Rows from block 3, named by matrix and row number. Rows with one number belong to one channel. Each number is 500 + 25 x the weight over its row's rms, rounded and kept within 0 to 999. All counts start at 0. Numbers have three digits each. After the name is the row's rms in percent of the matrix's.
# convs1: first pointwise conv (model.blocks.3.convs.1.weight, 256x128x1x1), inputs 0-63
# convs3: second pointwise conv (model.blocks.3.convs.3.weight, 256x256x1x1, transposed), outputs 0-63
convs1.180 102:515473521510483489514519551498521521527534492500492451470461496545503499497523497541468531479505543495505463531478474500465488470487510445495500543486496467515493498497500515534524521529512558
convs1.181 109:505534525519504499521509506520525516503458516538494444491526494499501461489481505485492478497494479464543481456519535464505531489499491532529529498516454478482528548506492488472471478497508524
convs1.182 105:521531481506500527512511487505458519512485555502488490516531484533517501431490480492500496506502522497527488496461480508497505499497563517498522477504515499503515525525520523539474465520550484
convs1.183 108:466474524469531481496487482494542496470527504465478487526474486490530507500494518509468477500476498512477507495537498497561499481473488524476497514518520528506500525510466507504447494511479464
convs1.184 094:474517472513489481504519515479494472527503492496447539478492512508489490536465479474527559519502488536509489521475494499505524526485471494473474484501513518464522506533490529426497514566515499
convs1.185 107:532487494501477511478520491503499477499488502505502473483471540505481542545491500531492521486501493542471505501497495495510462518512454514575485524500519528500470522467501512467523540470505468
convs1.186 090:493483551492457440559521494482508518505487505508564530487482511509528527503523513526423508494515480498515470461491521512472507519517513494471512548501533506493463474450461479518491502496486511
convs1.187 097:498483479504475539524486488566471453548481459474503497484493524486494495534478520489504486508494474524487490503509438527550474475530515515498532511497527541508479513474493490481529548481505456
convs1.188 106:486490494550492523496494481505485498484482535491483483541499507474493469496448482528518548471511518454517510506525482491531481512467521493504514461542539473496516500501520508534517538540537527
convs1.189 094:470485465504513511503511502531519505522476513500516503527498522488552503530474492479502464532479484510509469544534488471519520499509514522506471506523465475520519511476558513513503502535512498
convs1.190 108:502508432506484471519495506478460496515508498517489442453521472519492476516466496524505527527473498480504436485482523456500483509469506494531519494514498500524500502486471523501541509536487549
convs1.191 102:531484511479511471482527530559459513497516530514511532460497482464535482526527452502518493459521526489493446454519521525495453527484518517509505492525511468497493506502521434479497511455528483
convs1.192 104:514470489521511508451496533535511508501486500505456520546532503520541569471526505525497486455479534543492528501481504480497514524525521515466477515510476515487512464477506514512511504510514496
convs1.193 103:490505509451473470486516532494433435549493541536505502511497522498522474528468491528498514483550530539488523491512497530511480544504504536472482492495487491532489472509491483530512498488468532
convs1.194 096:524496476513501462515501554479482455533501514491480465491486501513514496483504518518490486500494517493490466462507512488448491472525484516532515494520482471504439536497531469500483532468514497
convs1.195 098:500531555488521486501526524502511476492491479511525482463514509535512522492470516469472458489486492520499467468514490524549503461510536522528513521479483500487498500497483500525529497499535519
convs1.196 102:511494491499491468510470488530459532467486488482502513480473528492511458509485483476504507509503517516484466495496490502495576504480513560536475492499460478509513492498507518487509498465496480
convs1.197 095:472522499516490504541507501479458497525511520518482543507437486540495523494481471505525501487521502495461524516512513507483435533495537519504506485488483521511461495534524476476451458543511526
convs1.198 107:538530491483505451492519466485517488547505505490537509494499493505509506425480505498472501507479441483512490509498497517527492471513499464466468485502459526523498477480493558527504469483469473
convs1.199 100:488463496498514481487515497486476508489472520499524508527498483491494480491503489457531490511519465522473488525487490518512506480483490495486539535480459468520497550488440495517465502515539475
convs1.200 094:495547428541492496494534511526482488499530495518515478507517480450546490483490505486503502478517494467449484502507505500495484550494518514453548486527485468505507499515463499506518525512482467
convs1.201 108:503525450499453496528518528501536503506504533489518439476524535519511479494488441525525494433536510514532481515454522498526554517477481496472495502531505475495475486485476515457497524507491464
convs1.202 101:483525469483546487535509491497488479512468475484536508489518516466524541535507461486490511520487501491485482521510474500466519481444498519480508479496458503521540502482502456468485505542529538
convs1.203 095:476513542548524496510481553521501551502496497455486467548481484494494505527502531498555491510506499471485541495520519502521534533551514463500528500523458522480515553534465483490478517482528502
convs1.204 099:525492560507517511488522501479508517451528552483527482530496502497516543498468465544512512463472486482496542557439499516515485490495528524478488505501499475505490507539501546516539505535485488
convs1.205 099:499521486509466462479518537500534530540513512519504505521473525513497515490522504531515510516485520534517494521509497514490546494523546493545451495507453475483533500463503566497451517508493506
convs1.206 104:521482538470494464547477526484511512478513507502473529510511455524541520498500540489487483551511488498483470552485515503490441535509514486516527491494500480490477539478508506487515511500463530
convs1.207 100:496480509520528449507486455462535496528498500493530526493470502478554490527467508526493546495523494477536530481497470552485473531520499470464528502532487486470470473506493517485505513476530522
convs1.208 106:509487512547521520492473537496472547502519499529513504505493499518500451457507549538466483541560494488455497530473442499503502464494469505508495526498499497522512536505571456495508490469554500
convs1.209 104:475527500496511542520505491504501485455517498500514458506495500488512546557549493563461528518510511506515498492509495493537475493496530511472499537492534518474566522508495508489486540509492535
convs1.210 095:495493497523518541498519441481487504533515472502573517443494487487494496572500477507492482520480510485492524480471527557507524535492518507521530480484506485530483508487500470507504532471495522
convs1.211 100:487513486471496524487485509512551476499500464511499474518551479504493467499481495528533484504501509478482509497509526455482503455512534513512559533509462502518517487508545530527520505458522535
convs1.212 087:489496485541491489513445502535553453501468497496467526491488526510465472507498486470533510484473492537499517493518548458504452487455453498494473471484526449510563474470533495520513497545542489
convs1.213 087:512512484484533503510539493460448449525523482451519511519504500510481547514476541524495485463493500556489498556489485508493508487520502509540480532502508564524574516533477464490471486478499479
convs1.214 104:495500504490454531498490505505483489550503537529538479444500529488472494498486520491521492481526501557510487483540523505510530521487490498529477473481504486506517477440518488501478467552506464
convs1.215 096:483452514504527523521490468498481480486479484487489535565513486544542530502469513474510501514469453524528490471491490482501485551476508521475504512460469484551477475502491470448522524504487493
convs1.216 098:539513552470517457455507502466505515509495525453480510481506488505497538471509505443449512529495501498499471503512486499499513485529515503520475509545429475507494467482482514520505484537493483
convs1.217 098:483480478436520492455497496542496506524531516505481525527497485476460556465465530505494548467522485529526542548518537508501478518492520530506482493524472490484471513506515502507495499506503515
convs1.218 103:476516509479500480460517480508486517526525450451512496514494527467528482481500500516517498501545507471524466509458523419464539493495503528519480504512508572483499496513490517488504505529494539
convs1.219 106:466480492489480528458469511480523518517503546515525501447490460559552449510530490478501527555489514488469509491508503491464504521494505526483516574527486546488491517474515500495484508540501468
convs1.220 093:506468477496527500476506513482519550530542544541498482518487483494505460465467497499529527524511505503475512525501453493479520537499473497484490510528483521478478527475530429475511495531507408
convs1.221 097:466525512498469529497542550490479441492524489466495496565486487530511487527517510506460463513490539511457474494452500517519477481499516486484488475515475526497543458511529517518480541532511522
convs1.222 104:517525487519548496509470519457513498523509525515523489452451517551522522515497487518516517551488470489493535440478532484516514518505502484456515517487475530546498542480511487488512522474455468
convs1.223 100:547491460474536488482530537482537532529453498503517480549512541510553511466502524498503514510490522503494506520506495494464490492508470521471487484470504477478517493492492510509461501458518531
convs1.224 092:504468482472518456498499500481496485496517528482548499463522509525531486508489498504505499477492515447473484470494515488533479488480511507479523497463464488472456509484492486500529531505501496
convs1.225 099:454488516480484499500486479465509486487506507508495493531534474509510477494476486522460497495498511500525514517479555478506518481475513446532456531499503490458486505466495468522535517512490470
convs1.226 105:512516456490481512475491484501470505516488477438499490533531520487476513507531496507514511513497506477494481505520501511534517551484492516516516481535467460510497502486481485544503497522473480
convs3.180 100:517509470487486507525491489486481536453511484509472432466533497493521489480499508550530527430478465465470463550476514533509523493514481482541476502542508555517496527535512508525487524510513501
convs3.181 100:550524518468496479489483495498541508497497521496496522553498531437502533479541514508486507475509505474481484530481503550535472499502473496475532470518506503473553486560481499520478471479464474
convs3.182 096:506468507484527526488509512483508497560512518534484452505522476516485483488519534539516482471498497466515519508510485489498510525530478493462494487531486503501506526523525478533506512526458507
convs3.183 099:552511513476469478514506494479515531514506490497471511502485502511555499491542500468512511509491501490527499484479565516451497501492466465527538490495516524467473474494522479541523523532507452
convs3.184 102:510487484476527516490478468521484538492464496529529527522514487499497500515511516482499524500490510517476505479467494527491512511479479474505477481473509485490516483559498540457488515486495514
convs3.185 101:478523491547526505509519479498506517493504500527482464475501529487488497499447527502492550521455470509451519493491518489501540525541480472510516465459538514473504541512537527492501463511426506
convs3.186 101:525476498468474517503507513550501522491537559455483504505486484483507483482529482521517548491496492501487479505507511469465455489525480545482491507509469531499509485522471465538498486463477510
convs3.187 098:529513529517523505520525469512496516490498461503494506496503538482490540487492503521526514516543509453481540489490485512513483513526491471492481494451486469524465545498553522457451482517446462
convs3.188 097:525519550475483535463479457440519549488486485525485512523477480520525510503512491471450483503523468483471548519497504511482483479536505519475497519511462477475509472525502466496514540506543554
convs3.189 099:502507518489519483511511546475491511478539504505533523476499544531511535493487545522505508515470477483530467524518465456494529454479459493536506481534492511499506502461521476522518432470511488
convs3.190 100:486510440496492506502490513466493520504484525539494464520494464503487511507487491475464534506497467505522496503521533490508468504507517458474492496482499466549498500479467500474495509503527482
convs3.191 105:515514479546546481522474508517549493452464465512551555516509495505480478500495500516454462484544481493514533455513477500506559515484478456532512482543473478542503470518508496481527511505517512
convs3.192 097:544500471463521494496488522515484466505466527502514537509462459508486476525489507488505488498489540554500487484513495508493472490546457495505476523514502470475512517494507513531488542506518522
convs3.193 103:543513513479496468465458479519497478453510512528515475530521478460505500559468499509444498498501488466515470473481497508518433499524520488506518536550470490485508497517466500510493477511497486
convs3.194 090:465487471474491524524489494525480512512515499552521487515523496550487509517465520518520523499522488522520470447458503512505493523510512502429542490531482510490469486516432484513470502523518501
convs3.195 102:500492504505455475475509498503498553493496457481492540520486526491509476474482503477541460462472512507472488517487458483462500518486504486488469518485537512512457484523500542496481497505517493
convs3.196 107:513470541530493513472514515478444505483488499481494459522550451499462478481499543493470500493483493478499501501502512480490498508464486481452509549512504456481522476488508523555524478542516537
convs3.197 097:535527498476515487458476511479493489562483471525521477493521551475527467470516489481512537494497488495479471517450505492495502452484483484535531506475497500494491505503512503465487521510494503
convs3.198 105:523491489493474504518516490502503477483518448488509499461475460507506510527474528440487465504514508498452477520517461463469530490531490521498503482540517468482510496511526484514492473517486502
convs3.199 100:540508461504502446537481531456502562466534482507455467520526528489500489467475493480461499493479498480433464506494484525488483537507514489509490495479506453493486488517511507495508505499493497
convs3.200 107:480489502457456511478530490495531507497478553458521495507535490448475477466533468491485505573555523512488488495455474513473509517470480484502489514502468504511518491496493503468486525500526477
convs3.201 095:488462526517478466516528505530517504522457468497495463522485543466543501517484508484483507472450478555486488512524524517510475529501537514501518491544499483520525520487478517508520532540495458
convs3.202 101:468485545516498463509489530493558494483472520488469539448544498452512468520499507493488427462496526488492471479554501499534524512524492477438484518474476493525513471484512466515538505465506516
convs3.203 098:505484544525516449509478500551475500501486468513441493464483449521504519493496479478523504491500453458450484491468495509481511481507470503492453511473500542450464507499486496553528466457509471
convs3.204 093:454476549491513502519501502467488518497515504528488438501506496515525490463471478495537522461510495490496515517500485511490442518508492530508509475512466550498508495479519515452561480484451482
convs3.205 099:482482524494507491497516473473496498511456524507483501488541531489503506516495580492511478501531516512504478465504478536493517438469469514539536482522533543513526509480455519522493526526519519
convs3.206 103:520486516489526494508483468467528530475484560450503501511473457464516563498471528530503475555466535516550498479463499488538467536476515501542487524560472490513475507498484503455479501541508475
convs3.207 100:525519506497497484504479504496477496505507511488489493475492533528492512504525506488526526518513528532450453536497502512548487494521504471535516530505506495497486485492482505506516492454517495
convs3.208 106:506511506561501494527480491511522508481573518502528477490494478493496498475492493496532523508478529470460538517480495504518499497477523486529501490508511559462468506515498530492471519500476499
convs3.209 098:478495495509505463523478486511536491481475496470525509546489504496518510460566506482547497519499478506567515510468495480517544512493483474546453480520502498514499477509515538545496544477503495
convs3.210 098:469431507514515491502520531468526523505460505512513510482488530482480529510412479467480466514479496494504508457484485489554498463505498530548497512499508529520507466475557469514523480516530505
convs3.211 107:446473481514496438487513489468493549492482515518506523434501483502534534504468489503490515515472476492471474518527528516508445531489451498493494475559512513483509492512505535485500501491504525
convs3.212 102:512518510528515489476454532489482513486519528557519500491476484489471463468519495467491490482485489521537499512485500478461522530520508503464508522495494444509491442463485555491503522487528499
convs3.213 107:495472468498476468526514497463516473534464544523507495500512460490497513540501523507509530498497491494531533495474475488482515502484492527564474510474509465445468493535494499525475487498511487
convs3.214 103:514502478470508503539477553453481518508500514524530464475496510502453462488533514499501490525527514527486494465469519557491509481487476496477504498546489531504482505493471486512437474458484489
convs3.215 103:537507479489484540499530502469528536494467474502486465502510471470509543490532474511499485508479493475494533487490521478515512516500481486497502513486474498505490488532459532505477478505532503
convs3.216 101:511504499513457566552542479496495499565498502516505479499495493498511487522523495469526510495501509531545459484500486468529509520500474492532524513508529479514483527486542490510491515494496528
convs3.217 098:501519516473505501536498527520507496493475526548459490499498507504481539498524546461515444541495473524497500455449529482485475517521480486471481565455482544523492522530517516527472496478485500
convs3.218 103:482510505469492521497519536496479568505498520495498471449453517518459506498505458514490490503474486490526462510503520496514485510511483488521565474507481484539518490461496490483511485477494495
convs3.219 112:525485511532460488463518525527442501455459475463514491478488483482525446484502514469490519486478490518456522500525517509488480459482527483525459469510505493481484540511487517500450524489505469
convs3.220 103:517522501516508503500483520467473486497481511493496447518469520502478501496489484479559505506514452547519510502509455493460543566485477486461518485498522509546504473488546489503484524499478501
convs3.221 096:486517472478475485469506482464495485518483504516490505540514503565518508509483474478507504537510515494540477502489508469498445509471526504479515487497535505561503495547462482490501478535540541
convs3.222 096:529541504494489480502504538479489556468494478464472529515522455488541466458482522476495529500488503511524506548461482509464486507484503541480512504518492501542540557507426517501465489449484491
convs3.223 110:532480473468524510546468458498550494474499496500502546521529489510530543504503580483501530518541473512490487481508456486521482455521493485513454496509507521532473554496445503505488532517509474
convs3.224 106:501474528477521486516457529502476500518466489452480479493554499456471494504510488498532503464467473509488498504477488465463496486515460573522495496486484502469519517455529493509488474497508517
convs3.225 104:477538495497488518527477516485502480469513468527530508521483461505479487487482503511459506476507452493462481497483494441531492492489494452500472485477498514499523489470519507490515470519490499
convs3.226 100:482476540508519448480509486470498514522470477492456505532546458482525469487533534480526499515524500502537491496464537484490488531510510493500519508467469498466493484540508501486498558501476470