Rows from block 5, named by matrix and row number. Rows with one number belong to one channel. Each number is 500 + 40 x the weight over its row's rms, rounded and kept within 0 to 999. All counts start at 0. Numbers have three digits each. After the name is the row's rms in percent of the matrix's.
# convs1: first pointwise conv (model.blocks.5.convs.1.weight, 256x256x1x1), inputs 0-255
# convs3: second pointwise conv (model.blocks.5.convs.3.weight, 256x256x1x1, transposed), outputs 0-255
convs1.105 101:535530498494523457493422484559430546537515494537474562565420521505552485512465450511560493524480475504518486463534510502499512494459468468489531527540536511549481557401583475512436559465567511499563488583471478471463490483529554482530538458544456431463497490486511446438451527487479484578489506478515485522460455482491512553520502484514455542458469510479565534486485530502473490440502453518563452471475548491515440506542559540513569532494494475454432526548405487507563510502524460479545499508558527495540496494529519531481453471495495446603452495471557563496592459533480474507523477490583468558466578515469507533513596504467510579532508456530461550553432519530488508451538525548475517541564477481547431417546462501498489497529557451445537452503511453506605547434499434
convs3.105 095:531511477435456479552518455485405487503490562479506491519543462474465475548502480505471478500487493525453496561552490540501526466535464487545598556411452455504524528517512529419502483512500484516579514512473497498475454446458492527489439472511523570471472522513536462504544493461525500470525529535525488508459504443515529533569519540530513469491548523554486547504535445423498509569521576438439441531411578426558541544508488517491477425441458540522503498566483543518566535499457493503498522493483430463500563478522506479500505539471529502527518392569403484452427485495550433543500589471542548489487508496406539504445532520442517470472536489438492420430496519497475521492445535497505539530452515547569489460516530479485559475549471444570434463447505501559546561443489479
convs1.106 102:527453597490579507530522513505502459439441480528475510487530530507491524568497482510490535520521538392583488529549460484509446508481468448518507483471527565505445557479534553451534491496496526463431589495475466526527445544473506513452498488512491508528520516529551531500412502480456527430516457449529519471549500389452491451501489488507482491485557484554536557516490466491504500574499520458537515461507509506466584522559467517527436468484553546480563495474484480463509501464411468473510425481526515455484547416490497575486552486446520498427495489453541493475437474525497448476463501498565499526486530523531514524523449531427489441456581452497476540415516451544521492520546490555500444469600544479417496564505404478508486494489538576515424469481398531488527510554559490
convs3.106 098:449519504495489490514480529536536505513445543472545519463467468525462486555402506567470502538425480490535477489474463551467461475430467493509503463477567531481474469548461628436438514507495486457487545530524531427553518502451468503540577544505450518534443561460432409391520445548501500552480519530501419536483524567542474450548495542418526471510497562528478521515506519485474554445513492494505461553516473535536514461510497443565526553459464512514524506470453546423576546499493519571489496522525449440499510492463496587508446471502474490569508505454468476469464492530533480490481475466490479476487422561443513501431565568530450511491527525491517559482520434561488532561440544455475483545480528524553529500484496466515522554527511480521525491520498399498467457573487395
convs1.107 096:484529499461526488497497533526456427588571563573507506496515469507500502497499557429496476545550661462538541479505572446589530461468505484544519498490445456496483455565500505538503540553528508531486531499571440534492551470499453454523521483463531544527426601469470561582516515559517463529506482472526528417516510537500574527502543557522469499508473521516473540507481545582450448505563448517454498484491464524511505520454484472530466461550490541525478485516503506523462459554453500543550460490515406520541549462605507527488501512573474513470396464530484509470539486438441409517494562514499506486573470577522522483458519486487473519508500517505446518516519455578476478449527413479463475524458499535481520512504538441560518498516514481490537424478555532471512500539495431
convs3.107 101:505487475487525531434547513511535531496494486477530461516507536502501486482468552492492510467498508526489501488478523344502547489512456502551460446458519493518500505472554493467561395572608452478506497486465429534536491532501477509495438539550489545497606479436555541488467497457476542463495533499387448532478492543515505494413493496482470535445509485465522567528579461492470456515492437515516463446509516535492495448493506504505530490529489496505560492469497429520464504453526460502503502526525453521486469471393452531488563492525531512481588534484476431430417467543515444482488476505480487446511535513508484578489466424484442392467512511528575467463502453492479433464435486524498498497517568495474573561538560380455451481477471544504538494450564445466549482539500504
convs1.108 101:467535443482511545542495449484565446470451456554493531490503554508499490494501448497564592516525438446495562517529542471560490466540576524476526431470502457496438494564546500452529525492474495556507462453537505486503503535406511517452540525497446481516509534509516521502485477532477531513568470543462446484509501497477521463534420528554452541462464459523493487511516535508445538519438482426418489551537574451487517500504552490481449519467551480537485455531499535549505486485433662510535502532489504472521475480527477495508488444496507499550460486432554468555555600503506452484415529534527507486541472513424518540535494507481541558460565572502478460533496519495447533465529464512510404515535477485409459498400445503524442562501524531486465528469519398442529512551528548
convs3.108 098:463495519494489488391472603497480505447513550582477455461482441542532494495548547532464487376482482499510462533470559516533502493543573466477521452503494546531486506545500441484552496487552555477489516533461491452452553561400434486478575529445540460509499577488446484513532541524518506450468445459459465418510523498444544484546446520478545464522488452522493476503500517494508523515478451539460519532519532466468599530557505466547509462507520527536519481573441485414474517531544523495488537516503480510501545523471539421466432508465431521462498524490437516469534550454483483482527492525550360437479465449494512426507467509582481509496468470532502522509542483526520555474495484556475507395557525449462457544499480483543529492510480438476452525403521474509469449562502469
convs1.109 108:450580404530461445407464468411533490496515507453471463489534486481481471492516454501479495519474552493532478472478496524483522471424497533457454538558607502454501625453487522460488504545522488511504491470462501480491460525442525510498465575492536502524505451446547500578553548540492521508533514481498520467462541492501513594556525565538544445533485463455550542517521442512464499495493470564420525483485513514418496426467580574527546508520534514534524501534473446533477443455517526538468536493534475520494470495559471537529498516504518570513483517484532495526472573546580491458498442494509626479498499403512535580458510481553526485514533508554445546444510412496530455530508468485425450489483488548477537462515499458492569533453438547476511479557454460468436478536462528
convs3.109 105:438511567484488538495485499534512546514546507576513488517459521498536541430531573432487519496448490497534465438437537498486536577488515515520502510452528565510488439517487470495486482477472494487431497420478533540473516491501459482521455476416528516559538473530506427567526476556489507463518501495539470574461400509455544484534503520457530529499410497469473523466546465534466556548540435458531515484456475511417504516426442513480445528469484466510518497529481477473519487438502479485480479526493509559476532484428539484559520494420494445578435432485493491483501397507534482470568556490478544595448434516466447523451535526472523494513507520483452508420569509563489491477532491518449474513456539514554471494517535493505531572428506569557524540562546537461560477468645479
convs1.110 101:531506545570503488486530559501466527488421470471557519529526443456532476492523506547498591551500438490535516480581471398505475438517530579595443548479446537545514512495462511403505534546561531510540505503488490515518475445520553496491400487515515476486482536485417472505498520543547473524554442507511519500479479467470471502528515480511525440471422472509454480480540447536453499431539504534546506477510540486482540433569506506485504471484511528483440472522493549449426498426539576551541456543428479476514525566476536470516516490453485473553514549484436422546470546521548529577472499504396484478525510433477546456531422464524483469493516442513482559452577527438543512509505517507472566441479451583488470585448482517429508497557464475456441516507509525531514496472502515
convs3.110 103:490575519491529450528491397497580598523507447526553476444488530531503510563525491475477468601488551455541441492554495483540524542542405494500464473462468422580482470488495434464541545503550467466487502522472569480492486560382492541504437496550412498480553590436453433523547468515480522530467497505467540534544454542519527480441449478519469548544523491487432411481459443498510462454471487500496482445535453440504490446462497499499494503487505545470472560519529530454539451484551424462440529437478531549484505536445540528495571504508527516507520542470508486494487475479459477535444501481563410507431527587457492534452546546513445519526547518454532541498545485480471458490539456453554464495488495440546472474514521423545489494455545492467485498493536487523510522481449511
convs1.111 105:477475520536539436490461514439465506434535549494444485527521413488499503443512526500516517485446472528455539524456576518509512568506486404496463542474525439525473498476532500481504545440440467471543491440450451459491478476505542542545507553462501528527485529492441497507559491455513534511509521467466595512549471495548523557467555445512497466474494430505529514525500538534505518461526432521598534518438383456488487521533395497448493547478525544542453529516536517491448498474595478555462476468466453570438509538458503533469481518525540430487542481503469362494588518529466521464578519455518451517495441459533498557491478487564456504443547459512474486496530458456486485507459440475564573505514562539515557491508491491542493513558511452543468561516563558482534511492441453
convs3.111 106:541600538482527514558548550561460470477445484396531533522409412447495531527509493506469393432557434465516541497507485510517479452507486522513464481471471524460501586477558528575501493530509431519493528539460480508514505462508480495460468510411501518478511512494457423451521499520512457483498437478549481466505491561540453483446581582541574484457476487536527512490520517494476464491536503485528491527432445436514476491497514521455453420550494439514533492417569516465490485536419545400476580543488455469476459513502477523419491466487496515548493512507558522537527488537411498521474497612448496473456479487468448466524538509489573536507461502525521474466525520471464523417537446485558493477524477472493492557546549516503581523472444469434491491517527551497514553543492471
convs1.112 099:572437491507511458543504515612509499496512514502515565411509509499550485480445510468450509574503502513587445505512484529481507468528491533471447497533462445487445496493468532518538506459427541457511564449551532524478521559459487491437600575447524487503497508536514494429489403539577488441476394514561470405590501487446443523517540490515514551505487492530427521473480539513474465535495533509475522488445512480509490514428539534500450515533485538415501549550418494508510522563466504507513515437518486574462508466501535519512451526549580492447507510469459476472526454480501506504569475526546523469489499614547503458494475441505481575445474509468474526474516480568533485501504519455544516396525519487564447476494494550489546484481520525471499470538530581540567510435493442
convs3.112 100:540533514513586591472550445560537549516443455404492509474535526503505516476454556530485423445534513492532522552572544554581456554470538494477500469508503558464547465513522511453542573505544576554510527537471507490497445608495511511504459469508567462491494501523516484499540519488587474537498458508418563539613511513459535547530501473473535563437430504524532467485477580439457474529476468455475559513484467582463510506452572505463511579515463490492484483532488417429446500469507532528483463493445529529550513526499422446430523473521452524450485483544536498529467505545423488516485445443530561513514477574509523525483508506489544447490522534498477489499552600474506506563516508483526493519476452494514485540555486489474419482490551518519490466426487553483521546523473461
convs1.113 102:500554497476512534541471435529491541552480431479443500464445513501512549578492406442543507496454417494500564532423537560508548479478498506533456524434505487505559533484544491513495502498556451495533469425464471476539485454545507533496496477410485508409574449572543495475471519497539444592483476545461488456449493467488521484517537525462515524501580454506469483479508433517495490536521567477533502522459523478484504511536513483456522549522526560534507540513529576475552416491460532466540467496498554477522509508506566497573484508511525571452483525580534466455596479525505477510512426449461471495516514534583539563469527507480443460396522481438453579458490500432530529445451490552525522546463483477488464521487551549551510500529517454484430521540429587536568474520521481
convs3.113 102:514502560484497537472488526522501496507489557454565511468544474484463491522510459468507530479449549492520613470456549575537544543480561483535530546506502480515583566474505439503519586472572450514532545486528492479473466495449442500513444448500507585489464428506495493443575469522444447546448555555508481506505484538528487495544569478518523527441567549484540573545538504460509554560522606504501481510527526532508493503549509553594431469505527528497515545530488442544527486555470496544470492560452479525485414502479529484498516549468492557496456510555553490483447511563498467484464562473513459462513517490533430476486465489543502509569489566435502551526478522463538438462497495557556525493441574565566537473589540524462548518479440464497522383452509518493545479523542517
convs1.114 096:482548478543488550526523434565500449520492514437545531511519450485534526482506475467510599512448432484555486508537456482499528480521509516531453467491469499534531468490518508484458496445465446510482506491480505495513482504602532526518469534499524571412511500479495537517454557467515487566430471506512509464485524467541491506496541452471532477424618491574552519514454471506476552546545498419544540491490497434443440605519482458572484518448474518460504578409558478489490440509486547486552531469419461462462551511436485465483433509505447505543476493476493456510450421507446557563452426479406521497503421579462489492529469512511414517530487477459504496493430517533513535514446483535531503476419485518411430507433498529522513518585511511490561523499485444485529498542462504
convs3.114 101:492473470416519519599441548476420589494518503555514459516489509465533501489505565511467500519456480514495513476594470600507508542433435489447552558486535522577530526446489471451503497526518534453468535473506617425547486512453501451491464494491491571451506516459464538436531492450461520529494492518471538456499537435613468444515476528548505514453485499488572569475524508516482531468457497530478541512486455506432513505501524505576518539572475573504527495474465555549581464442473522518580505483548511501444441507557437497495515528485531486523501518494515514508491540602496500512502482473500529539482536463560447468494511447501518618529579537510518467450494484504388544462518518449482486451428525476485508484570505514533532548490519549510445517539531523517559508537439514
convs1.115 100:547457516480517490508545505540563482615521515553470509501461457499552516492510464414542489416484518503453596502508474442433517458497501459501477469524495508472440488588483527548513541550431509478478512557542490516488481547519455527442496484576540487451487518515519485517526471508477499539456499490488576517468543547500570504413550466477525509496515458565478476440518493495507484417553535528496506568560425556542494544496532483500483511530517453560459541516553482508463414531536503493428527406529438521517524456444587500462419436491432547474479533513543500488415456543467410472448476463496536512490509484555428504490487423464467522503539490487538454497506512532572521455512483506528539558470527530476484484485399429482475501541503506490594524544468451468533489599507515
convs3.115 100:547493453455513510436541467504448520442507482522509489509542422332473568425530497560540458499547511499470460566495498577541480512423455474490420477544465468494511527513500553465550463482518477507506454554550486470437504488483552488495452489528494438481511398504499523451451550509495559486520468532538409492543519480482523458457401501520474536519562474547502515545529475566498491571506498474472460492511456545509514492543445529520489563555545503468511591450527448468452521524513438413420526464500505474478538472460461523511470484572549466535427466469526554534431475557492545466515491533469571493514544510491552507518501533532533481530526530545518471478522422569518483495509490550524505501544567501555506492540522542463534521547535616493547486536449463485507483454495541
convs1.116 108:524492517517526457442488516455529538502516470484454437534520519505501469580506486453524484566567482549480486491529554455536526517547521526528499506465477471469589420532499546459538454530579465508486614482527551490456486544526521522498547510545596558466557535486462514493500524536442477457531602455457495537464556513521465387469467500509535457523450497526450495411537398499451507468490497475488465509538568485451497606476496522517438527483511468525444552430521557455581547472493424536415544519536532520554504517481528556513571443573501515495446461489501501494482495484507481493513459490470521500505509497571467506506455396501535399577474521510483470469524513541478468529521513513554506553481476497511445506499483541510437518616513485515465478477456550491457496506543536
convs3.116 100:510471505459573487443498575435533515506483550486495514501477465484557525523479507577554464439528576540500553476502557490498409460487473496473438503490396517495474548465502460418479465461460426492433502436473537540477519514486496514513489492507432556498448544471537496476393432479502502448460428520436437477485511462457475567523565511531470537487505492548464574484469502459530510465457566547503481575514473513463483536509483519510544468500478494478638550488553497535462506447537517462495504438473576467474500540557510498502484449470502465576531545467530546536469506498512477512545527545558479486482496571491552508572502524521488556519517479605484579452470470527505518581501459469554497490492468487445570536460511532600569524452438525458519489493515481499498421510508468
convs1.117 100:510464406511514513538523516502559545552575511481523539450532435507527450431464484474528512490501476525419493447515523540450521541477446468462471448451454495479479494530460533481493519507495551445539474551516530476522512597490546468540533457453480504577471497479478490508553519483479523540498524546507530407442534469408514447491457407478491527546489457449480487507526579527518532567493535466535490521451399462481498496444496530522492443547501432531463558474526434485465486539554528473483447514590501484424497503503575499533503508506621535509516456567548478511521469534485473513497478463532463450511486489501502476576496437521458463512568525433525452514477431569416500453468481452501527481529521504573483583534565571565483548454466522512514504469518516527454510528602476
convs3.117 101:518505476519589515531466474517505473599497510589544471420495524518585511465557554556511487465556552583467476534510483514526437499499482483543536518422519532405520516508502486565470491504523454555485552459447521453484427539458536477478451457466515489492511503536486459471456494513491549512485496445597503483525486507515520549459507515470480444468547495410420489504530554512498479522476498471567473504513527538529396471532536510515573534469445468520506530426508477524517465580502424506474527530516500542512436537447472399439436502488484490449510559488536491514503463435493452516458571457497525515541551516455493529529530482529519461557475541564514475412498425503462533494474523516460467512418508519451529549476410546461522587494450456491528438534436454438479470498535489